A small autoregressive pixel model, trained from scratch.
Model: 6.35M parameters, 16-pixel images, arch transformer_decoder, width 256, layers 8, norm layernorm, activation reglu.
Rows from block 4 of a small autoregressive pixel model, named by matrix and row number. Rows with one number belong to one neuron. Each number is 500 + 25 x the weight over its row's rms, rounded and kept within 0 to 999. All counts start at 0. Numbers have three digits each. After the name is the row's rms in percent of the matrix's.
Before each neuron's rows are labels from the 100 images, of 14976, where the neuron reaches its largest size: "responds to" is what is common among them. Only what is clearly more common there than usual is listed. The data: microscope photos of single blood and bone marrow cells.
# gate: MLP gate (model.blocks.4.mlp.gate.weight, 672x256), inputs 104-155
# fc1: MLP up (model.blocks.4.mlp.fc1.weight, 672x256), inputs 104-155
# fc2: MLP down (model.blocks.4.mlp.fc2.weight, 256x672, transposed), outputs 104-155

responds to: cell type: proerythroblast
gate.449 095:493516471543487543505547470526547477505499492486471545513469469527534463497517518541498547506508472521468496446500499486479512479477488481485511485447531569
fc1.449 105:511512501492526521507486518500470496492546498572470517487490518483469455531504507545483501514500437462529511506515507519500523491500490468510498497497433499
fc2.449 094:469466484530506466483499463507521510518486513411521477516494484555548513472519543457544518515543532513462489504497486490537469493484487516498485510485525456

responds to: cell type: proerythroblast
gate.366 099:479515492480476516498518522483507513515510517484505514503492526506498495451525512517537479520529530498503534487505490451502499548501551448484473491486512517
fc1.366 099:464538482515512525524478536490535482470480545545492506492510490508464504541497486508463557459456543545494491497482482485487486561525499503466495536479505491
fc2.366 112:535476521491494487503502519528489505513455489490499526484497555450471503477500487515498520490502445497469499531490535501477508518502461466484503455515483486

responds to: cell type: artefact
gate.284 105:519534510495492464482543511513506538491520494520522478516519449521545464526480496519502558548513533535494446527489526493515509525486540486488545541466535492
fc1.284 111:517525507485481522491514524512520543506522522546497467498496486484496502475523519529468522519525519513483480528482500509487514540477532523474483497474516489
fc2.284 112:519483527536461513466528500498488422497502547536499470519486518484505513509450535505498496513468448507510510481467546505501523516510483435493514504547510532

responds to: smear: peripheral blood
gate.532 098:476534511480509494456519528493517471526557458472475504509497495444495442498502533503475477467482505536500531508495538512495494499518476513485483519486541497
fc1.532 106:528541505477505482502449505477489481502550513518506471527524504501513519487515532466516478477469451489507512543470538524477534506493525537508465481477534468
fc2.532 104:475490482489498504531491493518535528451474517495504488521490499511476488493486466526529479522527542495500530481529510446529519506483467488489558503524470508

responds to: cell type: promyelocyte
gate.237 110:500477549478524516479513489594519511481524505519543519497545512456456469560463474468470522545508477500518491508496519465498507523475501531522499484498507530
fc1.237 120:498526510512545507516489526496519456474516492528475494549464465554497508513520514494505492492480474510505471525508542503546454501515481504506491503511470478
fc2.237 120:531508481539453508519528503483493521538477481500482469525529510520485540464500495515560479492485463494456472494520523498482460498531507517480497500478487506

responds to: cell type: erythroblast
gate.138 097:513512507500520535550519499518538534526516501479506481427517524476507550476533492514513512488485531555511474516513451486467523520456488469455448524515471500
fc1.138 101:491471483494505504519485514515483508498516502509500526515486480481473467496500498519463526463508468499480510449472482503545487511490546522483443468506482494
fc2.138 110:513498489495510509510497496476509498473492536465498507445454507516486535498513501495429523473520472530515506520528479534467459473506483517461497523540517488

responds to: cell type: segmented neutrophil
gate.197 111:562529486466481484474542495495485547494463497506528491504492525541506442522488498519510489539457506495488514527469508537507460515507475520511550512473529489
fc1.197 110:446480494531502507470469466503522488504473526477506509520494435502520522519519522490514531538519499506495476486499478468458506505509533492490494511481452498
fc2.197 109:538538543521481480525524506482505491458507504514482477510511508533505460510501518482498533452529474505496490515533517539487472523537501482516485490510541513

responds to: cell type: eosinophil; smear: peripheral blood
gate.298 094:521519510511520498539469488457492524479464476491494503508461510503491470490506509498499482487525503506478505500464527476541502498478489478475509521498471469
fc1.298 100:482486520482519468454471506531467522486502533503486523530513484498486480471513520482474483444505492479506493468476509487472455500503481500478532527487442484
fc2.298 094:511507494546518507498490521512530472527497487474507500486492475505480518504492473537544530532482472553491509502480482521499507470455470478530484499502544523

responds to: cell type: erythroblast
gate.184 100:518532543541488460463503516543484523479476526509503500476487516512509510478451495484501549567469473552521506523523515511478518476500474486490502452498459504
fc1.184 103:499516515523496439443489460542480535479475505506489523502521517519485503503479536524510493551548442531528494504469496544492470501525497532498481471533476506
fc2.184 114:479509533537517525491516505505511463507540515532498529481498445481540555464506524512479544530518512499471484447514520490516463485512501481441501463449470535

responds to: cell type: proerythroblast
gate.579 103:455512462473531468493557505514468484522505452523448536537504493536469475481531452485505504498459507505516497483536477516466471478483462488504454506527488498
fc1.579 104:532472494510462519507519512491495479529463488470482494439460499488535518485539480500451452479495487519497474496483512490468535488532513492486483497503555493
fc2.579 100:513496498510509514479455510533541472461510520494484483531502466487511502554506551494513485480491477555513507502494465464509458499522537476482483501478493506

responds to: smear: peripheral blood
gate.375 108:520501492493517479523478513458538493510470511521455507459489507522528482512484440511484542488504520509531449514484510552497461495497479473488529504503495480
fc1.375 111:480439477513461471519507501487490540500506487506521488522527456484491448482551488514497468528479429478523507517488506475507519522503476477517511537541509513
fc2.375 099:469479497493550497505489512490505469480498456526464510520448503507507484506440508483506527498476507513516452515505484476506515530492506485510490468494542437

responds to: cell type: artefact
gate.644 099:492578461525516560494477509457456518526493507475508499509485482513517489535472516491468524553490495481493478516539498492513521496516495491493510488506470504
fc1.644 104:506548500517520503465481497435467477474523498502461529486513463520483516488485469505482494523513462528475481489491522475524507527503510472460529524518489501
fc2.644 103:474482520478509439544486475528517554497487482501516521468486526470512496462548461491540463506559530498541484467536457524496472491528474482525560480493497512

responds to: cell type: proerythroblast
gate.114 109:486491495471514518515522491502526507481493497517499498495512466495527530484435487538504553459534505510554469491478524509497502450491502503496502531543528472
fc1.114 109:495512496447500519526481504468525471464488467547470502498477519511545519496516488519483563476556554530519467488491514499485537490506526516510493526511525491
fc2.114 112:501476525530498480540527517482507503496540502494483525485526492491472515476464476501548576495544481521459499521443448501491553497492520535467464492531526482

responds to: cell type: artefact
gate.513 097:509481492493532498460494486493518493506470507483509512490523469487513481504504518537571495477532469484478526501541518483546456520516527483520511490488487488
fc1.513 100:522553524520493524523489510499520502507484479491453479520487484549503546476504515533544475508519506530505485458508486539489489534529492478484486445483534496
fc2.513 100:483474449516513475467498496486490531560484488510506472484478503492523474517488510477428499525469517483477487505491457468484548442468502528530439542518513497

responds to: cell type: segmented neutrophil
gate.162 094:507484525511488491469488467479460495459508497511483509489424475525505541473502480510485476525502508495531555539472512481480476554483422561520532526484445452
fc1.162 096:512484504543481503484518493506479520479527518506524548445463495513512530501495484515501513525514511491539538528500529467496492569493439513540534507521446470
fc2.162 104:532508482490458481504474501522498507538490511460481529507511498504478468532520505533508488469515526511503503513438501466478484473496536529481475481493443458

responds to: cell type: plasma cell
gate.470 093:508518471478482524523521533498479464501483496494452526520470487520520511491500502514503495512502504483512494511517509532490514510507535507512515511534542498
fc1.470 106:505536481547535470507478505515498501495521523492518452438470477534528473490485483485537522515467490469489483515524534512470482450460473543510517500512494499
fc2.470 107:471490497503485504503512485559542516542466529496497494518490535510506550512507474475477499483528499525480493504529509459503522477498535539472523491461483491

responds to: cell type: erythroblast
gate.407 080:492501480494484458511513497500494508507497485518554454488499491551515522511509494549491481552527445512469525490444514527531521471471471486466481485487511503
fc1.407 083:508491498493483486480517481512491494504485486505488499526492534539520512539496517488489497522504466533467526506485465536526473550490474495474511508512513476
fc2.407 085:522502505516493471512496526508504500512486506496461502466493520433483506458475483483502525473502539514483495505508536469460521522534481475506493492520489528

responds to: cell type: artefact
gate.70 095:494480533466528503517481505460505491546486531514498483485523570490515486506545528506510507463480507529531477465512457489525530511492495523514519494514490520
fc1.70 093:499529498547517543519488539495517475518476507505484497496505485492473467511485501552522433548518498530473514521517477530431486482468465509514468523472471489
fc2.70 096:480466504510466510530532450519496497475465505517514509482479497522481503522503505489498522468472515450507504472490506493563498512525533481478521484486473531

responds to: cell type: erythroblast
gate.600 107:496539552494539490531547513488487448477484489494499498496463488461496510513506525470452482492516458489503490533480497507511474520495500504462489512442491502
fc1.600 103:509456512500464507481496459561512494483529494491487473523487503506533496505466523493508495481478532481553472526496467483525516493487501472499493512544513499
fc2.600 087:503524501546540506539469517479531467498474484438491490501515490509455505495547496477475526485530501490499505483523511546441542486511506486517538489478527487

responds to: cell type: eosinophil
gate.409 101:468536496489556459485541556474516512517518509515516489536497515507489495499512495468504511475502451477511514527465462483460518483508468479505521495532557474
fc1.409 097:519481498467473483486496506488506470565481550502522493443488518528504459518459516514491510482508545468505546531477561513498500456496474503537508517498544489
fc2.409 102:494492531503465500503520519500516535454483523478449499493511502476485500514479526501478479505496524548491527472505424499507503501487506515519460514515447483

responds to: cell type: artefact
gate.411 093:483534526434574507472442532474529478489503479499513528475561453468490479517499497537537549499541481493501495491482510439504514534492488506472508490496470495
fc1.411 098:484522513506563473494479516496523503511525477516500530459495478493478511509470476523512500492502495505528487539497489492518502513533500510495503463511458489
fc2.411 092:511441473528440498488533535500505493511504484503507456511508511550501473504515543501471488527507455480483471506518549542467472478502485513510438530444502499

responds to: cell type: lymphocyte
gate.87 105:498522530499548514497490472469503506513513513492494519495530535507398513511485518526502497484495507467505457509508485464477498509499509515514503489516509545
fc1.87 105:499512564475499491515515526497501468552495517510481544553505484517524478474486478462491518516513491479534508492503505534478483479521541520480491483488506507
fc2.87 106:518481482524522474493509491543507564463491494493494507507486477527483487502512508450458477425487447509484489505442487491521507499498525515483508529487491494

responds to: cell type: artefact
gate.71 096:540482516441480550511507518480562439523482507513489467493506487519498489486482485514477513482489551474505485495472525522519514523525492493474485498512517505
fc1.71 099:477510466494508486528455465535473525458545487524549494521483556475512509528498500464507485503502485474475495487547474435534489510510468451506519516489519513
fc2.71 096:469515447532511510475471488518479500503474495471472492511504470521514537450504538460457540463529546512446503474486489487522532515522437464516496466493533508

responds to: cell type: erythroblast; cell type: lymphocyte
gate.341 112:529529481510488507500480472491514486487455487486529490488525472466510540522476543534489493504489515540463493470517493465491504534488504472531518502538501478
fc1.341 101:542476515530545481533458536488484471474542497498469507469526478484464481521494536455472507470503478490488477477465521475474493511467528507480484543517505490
fc2.341 098:491496482488493532471514454488495546503476513491544514537450491500536496524528467516485491508510511531549473525522518502507497527501448481488533516478519561

responds to: cell type: plasma cell
gate.25 078:506522517479537501502485459486542470521481473461546478476497435516530517502517506533436479488518486516505505491522496498491517516469504489498518534519515507
fc1.25 076:465486506471535495508498499517526467489499441500513433532499476458515483542540468496470452505483528508501494526548503524520499523521537491494493490462485485
fc2.25 083:485469509483504518476498499478452521500509517449480538512499471523448484454534506488500516490495473444540504475528510507471550518499516515505500471465521519

responds to: smear: peripheral blood; cell type: segmented neutrophil
gate.531 104:508478541488476474481506495495444480526471512481516534493518495530520523492449479472510489552512509515506458471520447528452539509528541552515490479500483491
fc1.531 095:516466503458506456497500466507494535531489513507505535497552493515486532478473497489480500511497487527515487483502491543486515489562562542522486530540437521
fc2.531 107:492446505481507489481490500559485515508504491494467521520518499456479483516486485471488542459486500529506475531463517479515443469482503505511486532533539482

responds to: smear: peripheral blood
gate.490 112:491515493515503483473480510525516479491426510493474489500518516504509522510522449514493482495506513509483505540493514519536550486486535458515526502549533500
fc1.490 104:507497518516494478508441481489510517470486494502481501489524496490472547483563462491522514545532482539516525480485505493504512464554533498511483516491486513
fc2.490 101:509464538493508473528509513464485527491547507495476512515511527488509559511535529509475496498504469480467481495528507522543408507509488534467489498504535499

responds to: cell type: blast
gate.406 095:497531475458489481481540484569471524487506551480536493504519489508510513501497481558467478491523493518486488483503494488489510537515532499529499490504447502
fc1.406 104:533515475504502494487533480489546469498433526513534481509454546474550489498490512476464470492465483515521495518537535506465483548485552506491481475480514478
fc2.406 092:452500488514490494506504515471504516480483479508532494508535506477486475473500502470530488497553490498437501490491458524442512477507501530534459498478501517

responds to: cell type: segmented neutrophil
gate.663 103:507475502534507514473492505517457526473579499537506495497500492496567470524466472498508485511488496520509507504478506515542491534501495519487510471460502504
fc1.663 103:499515497531528498511515513481472513497538518520530467485523518450512497507486503473513481482476519496506478531505510519513509502452492475515512542515492508
fc2.663 105:514456536465487460494513491538521513502460457496510542491465512525519491496497508512472522502513533497493517483521504520524495500490527513468484534486502449

responds to: cell type: segmented neutrophil
gate.649 090:525489519503515498500532473478515479482458494540459530497484506493489481508493529505497481523458452534500456510481501454513494491486481531540538526544499452
fc1.649 096:515481451470480532494531502493506454491490495492494489506480518526520524480504493503483505471496486476532481467513529499544471562511516501537532484549492444
fc2.649 088:495492513497536524480497493500536524494489479503498502488473499485464513474477502491521481507543498465473481528573471504510493499522530489485452499455489561

responds to: cell type: promyelocyte
gate.658 093:501494528548511459501508454505529493488451494521513542493522511513509537530514536512520498463469482500528471497525474497527508503523505482430457517451508509
fc1.658 095:495522483515509478520533470498488520510500475498513507491521516487497542523473553497536526531480493542523465511515454480529521503496492486483464492525512514
fc2.658 098:501463482495523473485508519473487461500524481497510444498477493494498495518490452497482475520579520521474469493523500506493487521499450530486454525487519488

responds to: cell type: lymphocyte
gate.525 096:528515508536520509519482468484470518478500483470488523521512537511468504473499509516504561505511477498510467511507444461517531502488512499508453495535480421
fc1.525 104:460485508486518502504523514494524481504533547526522517510541497443460526536512535487501482507537499544521479453528513509491491507464482475537501458518496545
fc2.525 111:520534477511522465516475510519476539510462484478484510521519532508530521557526498477514541532525501523495476517504475512468512471491531464499470519465491464

responds to: smear: peripheral blood; cell type: segmented neutrophil
gate.274 115:503488497502496541500519462477493515488521548541494496492515496499515478511439501488477502490526513475509478508507480473501472490486517505527500425505517472
fc1.274 109:505462493510488472519542488491525481476495462491482523492470472512494575513487536533491498491483514547526473496547443504487505499465508489485483542501502470
fc2.274 113:492524495511488492489500506505485525531482510510500509518530487520515518485520493473509493528558536468498494493515494544510509465539495494467457452516488523

responds to: cell type: segmented neutrophil
gate.226 112:514539501459496465454515474521461501503506447496481529543463537474531466509487485496488493484486524534526520513512455487497528524526420482487512461509508504
fc1.226 109:489490459467493519523484529447495547474458485472543498510520490499500489461499498552454519512514483470493468496521477532483530549522500499486499496547543492
fc2.226 105:452575512493504526526503478489484469537510491523479504487469457499550541533509489487510515542466506515498520479472488495503483434450533465503509506489482509

responds to: cell type: artefact
gate.424 095:494530521488486472499501512513495523488521512507489496524507450491456519544508478495567510504542504508470481517500492505458482511537498513498512514465496539
fc1.424 088:466524492501452476495542504449490559487497532521531487560513493519491514520518487508527524490570443475467495509483483480475482528486479538494510440473479497
fc2.424 083:509455466514491554467533528532530508468492510478470509472541518489531482480507526502479462476436505463536522501484538492494507511479509470506484474506479450

responds to: cell type: blast
gate.220 101:523557473482527507465493523497506499490531502482504483485554526508527485532499484536501523483522469518535472475528483491437444496533481511497519518468474470
fc1.220 098:520540490510525465515475533493528513488534469506500460491564475496505460510493485499452522473493498533542468511512473467486453510533493526457494545509483495
fc2.220 098:446468448456488495514488490542473513519429538502494518487500491493486509489491502494532524505495519489498533504467527499538499509489553479547479469474517464

responds to: cell type: erythroblast
gate.559 088:504520530507471513471544488484497496517471549474466539513531514505539495507506487505503485511494482480518490484520516497538508520487500498462528474530480513
fc1.559 094:493529487488493505516511489524502458485523512443483501469499514556466492490521458468489501504472561505479514513493495498532489455516496526520462471492539531
fc2.559 105:475516482483491508510448485518488504564520541500484502531503516470543491573522511532512492522488516463524513535482495490509548505496461516461489499521528513

responds to: cell type: segmented neutrophil
gate.6 102:483481494516498485529497479477477464517519496480549491562447543497532507500490486478458497498462479469508493503445523491508470495504486470508494465501486489
fc1.6 100:479480497500519538473504518530508507538480481530475472488495531513500486499478521496440509481470550525492533452535491469498515555511481511514492511491502510
fc2.6 099:472540486515533521545512470482504519473498546529516496505478503504504506503523534512497514503476495494466472511495489514500469449486573490502535502500484484

responds to: cell type: proerythroblast
gate.338 117:442558512519509521510530509493520454535481504514427481513499469490498494522513493527502503515501494489493483454539509493515499481503507527475492511522545491
fc1.338 102:544530527552471505516479519483509508494501491495521527522498509492477522483503508445523491537499526482499547503535447524476496491511469509479533543474480531
fc2.338 107:535528531515481492478507477550476455486456523473509500532503532477489476486516487517446469523507441478504464542452544526555449497500515507541501505520492515

responds to: cell type: lymphocyte
gate.469 107:452501470511486484513495491507472538472499485517481473456472519492481503518489497495509515525456495466503495495504507424509514509505513510495488514534543511
fc1.469 106:526441466466500487488526508469498455527538546481500506456580548504490461490502477535484534495546499488522531497486502505483501501471495532532470527462506473
fc2.469 095:498517480522545530497497472512488537501492453534516435545447496502553560517483514515527461468500516502504480482508458481507508507523511473484511504534525537

responds to: cell type: eosinophil
gate.243 100:486522514504461479518504504530451502475527506467512511491511511518496494537490521492525528473488477500512519461458502514522469565494503540482518459462486489
fc1.243 112:529484476535539529502444481470538461502496488450485474473495522511500533458514511447451495471520475526478505488499463434463500505494494513492471483551473484
fc2.243 102:469489509523466462563526556518453520479503496517516524516549505522509534522490485497515512516480497474499483489499465532538482459493503533477488526453476477

responds to: cell type: proerythroblast; cell type: promyelocyte
gate.33 096:510544505483505493448500498455514515475540516558500563533504495487514481497511471540519494560504517504503509474536507476532506456497515495484488493428493515
fc1.33 102:480484525438470552536477500472490508508441504485518477475473484448477500503532523497514513496487516526517499468502490485499512532487468472499494469483544478
fc2.33 101:517507470546486451484481533504481494487520499512472506486540521487539464538516531487536502484460467483517467502483471507511469473512478502479517516498444491

responds to: cell type: erythroblast; smear: peripheral blood
gate.440 089:467496481480538479505488550518511467536479461493514472504503488480508498507457518502475484518514490497520475524497491478521500534494468508456540516540460507
fc1.440 098:470489471457523526536507504491501453470506521490472472500491497486489484482488513495455513514483496507511541500520493469489488530507491516469537513494459512
fc2.440 111:496513542552519477506514511510462488481493501502517484476475542494538481507507497478490442521520452433518484520503507517527493489524515494469518476521483508

responds to: cell type: segmented neutrophil
gate.135 106:493527477532509493506534499439468510517505516465525510507489509512530461531489489571470470496505493480489472498471493451483488517500487487482510510497461501
fc1.135 111:515547471509476520494472491530515509484478493531457505508455464522498502500489476508465487492481472494553513472494464505479448529485499459521503476528515492
fc2.135 098:504484484489535558499535540513509504467473481477517459455532453494469503462531492521511492480477504501483499519502507498465510471514503516500500500464468526

responds to: cell type: eosinophil
gate.427 095:526512477492482447492506505573508485529528521492556527434499534534473505468518477475495481489470527521501527504485532493544514472497499450546527538512465529
fc1.427 097:514541509488507460496522535522463486503497502547570524545469525505497483510491511527457495544499502511500490470515505478497487521462508476513477537485522468
fc2.427 104:506479528508508496502495537528492477494411500523503485469515479495528493485519487552544502480543435501485517485463485511470514524543464524450523536474484521

responds to: cell type: erythroblast
gate.538 096:485482509517555505492523487526467530491495464480496486468482488483563490516507517499515461506508475468505465573469484453536441522521490484515501478499532521
fc1.538 092:530545504440500514524505487473501530506493496487476506491485496478499538484492483450499544471509526530496541449544496506447538492507536497507489516477495457
fc2.538 098:499501511536541446485458474507475453502490505544534509522484506491527498501479518486526479523492487489505492537473511517547486494489517515519514499514547520

responds to: cell type: eosinophil; smear: peripheral blood
gate.551 097:487493507492509484486485532522511519451482522478531491472514482555520502496498503502493517521520516521501498454499495503509517520464476502539510497484464505
fc1.551 097:450477493522518478475533530524524511512505483530505469512531467497493517464517496488456530472510477510490490540461548478490469535463507506498439538511473467
fc2.551 095:504472513542486545504480502433517505508506453518457506502462527480469464531502496530540479530508525498504494478493452511489497470509527513528520505474522563

responds to: cell type: segmented neutrophil
gate.68 104:493492506475463537505551500480505509520442503489479485532491511520492517489478510436529493520474494481517513536485515492524518504494482514549519453516509516
fc1.68 105:507497487498535452486511543480488504504489511498506492476480529491527525468500511468521481484517488450520456488511488512564528464520471504526496494496476549
fc2.68 105:499483520475492497500498489509490447496475473460480494502509526500499456497498517510510499485502517521527492519464501489485472560429443492517506500475540473

responds to: cell type: proerythroblast
gate.165 100:485500518496516466468485504508490486512533495500442537519444497545536544525485514557454530489476518472466533478482510509520491529516520537500527481530507519
fc1.165 093:554538525489490470469535467510481491497544512507450510469507501495516521515509460514475539504471474490470498488515495488541550557538498552465516483509516530
fc2.165 090:521493478513462517514513523481500506508485519509550455497554456517478452471493539501502508477503529538526455512455482495498500504472481492498520543469503510

responds to: cell type: lymphocyte
gate.351 097:485472509496477523514501489527504527515539505511506535512511520537491516533516543495477513530490545468501487492484493486537505516478479501495474486507500490
fc1.351 104:534502496476541519503461477495549487503483498480495492486487476514494500494519488445499473452515504507513469519485523543501501492500528533509534515490501483
fc2.351 107:501514527495499478513518501562542480485539508491476528480451494508529514510477546523520526519515569486481473465505470487522508511466493455493483459538512503

responds to: cell type: proerythroblast
gate.374 109:478489498537547534478506494519493488507492462516496523523503495489474542511490476440548498497507478498484463522487497480506486527512522498449487497468464502
fc1.374 117:537481528503501502501488485516524520536496504514499483441497463485462498520510533486452493492505495506502517510511489480484531484500544485443514471505512480
fc2.374 103:445514483500483481530479475478513522480500485499494459504477546573498500519490463502511485485498522514530521492526524504519474490507497477529492512494492464

responds to: cell type: segmented neutrophil
gate.44 097:470467501474471484514482498520467487470544524537517510500558492484528521515476455492502488498489521488516507533509517503521497523517472474517506537508544498
fc1.44 095:524440486494480479492514519530455489459530487502537525510527498477524448540508516493523473520451532500514480550501502510499535504558473460491478529493553479
fc2.44 106:511553539552495502507544492493544481460507525510477526494456519461511558492509588522500518517503494450466488493513521513498479502497472518497470509460451518

responds to: cell type: segmented neutrophil; cell type: band neutrophil
gate.170 114:480523480520508534462517505523458541506463524464514519525471504507506472521510502536510511539538488516507523533510521490460530486525456501511481502488506474
fc1.170 111:537497493520476540503436560503502477485500501483523508522465500463500521485471480518444475471483515539487503488484480489435518510503531494487531498519513467
fc2.170 110:468485463498465493520524495486535476479502479542482513444486458519538479511508510475531504520540487515508516471502530487514515455425520497524493526525511476

responds to: cell type: erythroblast
gate.321 103:456516475530482507478499495515445497512516467524472487466494478501491459504495534507508507491476514515502485475500561464482501512454430497487484477485484484
fc1.321 099:512491524443444509476508477540488521483502470526498508483506470494500494505519480511515499559548497470455492503464539459496486505522525502567488512476464501
fc2.321 094:517470494520516539509501532445509445505509468486476481485520517464495532522487499500515533481555479502518527536511480478499485478524490506475491472463465530

responds to: cell type: myeloblast
gate.173 101:524527483510468515496494477478546498498475538486516519510484498439472502477499450519458520503512475523514461501468494478481486513468527480461486464538498471
fc1.173 103:485497497455566448538508517493434488512488479484520469457517499529506481478500513500547479502504505473535521549501524481470522495525496531543469534521506485
fc2.173 093:494497496519472527503502492484509505477473520528477516482492458513517481511494481483467516499488481513519512499473454507484465471511510491502515510492507463

responds to: cell type: artefact
gate.222 086:518507501478507495480547466495495512492472476511487501511477484496455543446465495499515506485467515513502505506536529510513478511503507483475537518475502466
fc1.222 087:522494507485503499508532491498475503512495467554462503521468479488462527481473467489526486462465522559487503505520504529443463479509488511477480505477472482
fc2.222 092:495519512517530473545530502517533504512458482481501488546535516508512451521507447512479496534519501496483478525501488497500487551517514539474467509501468431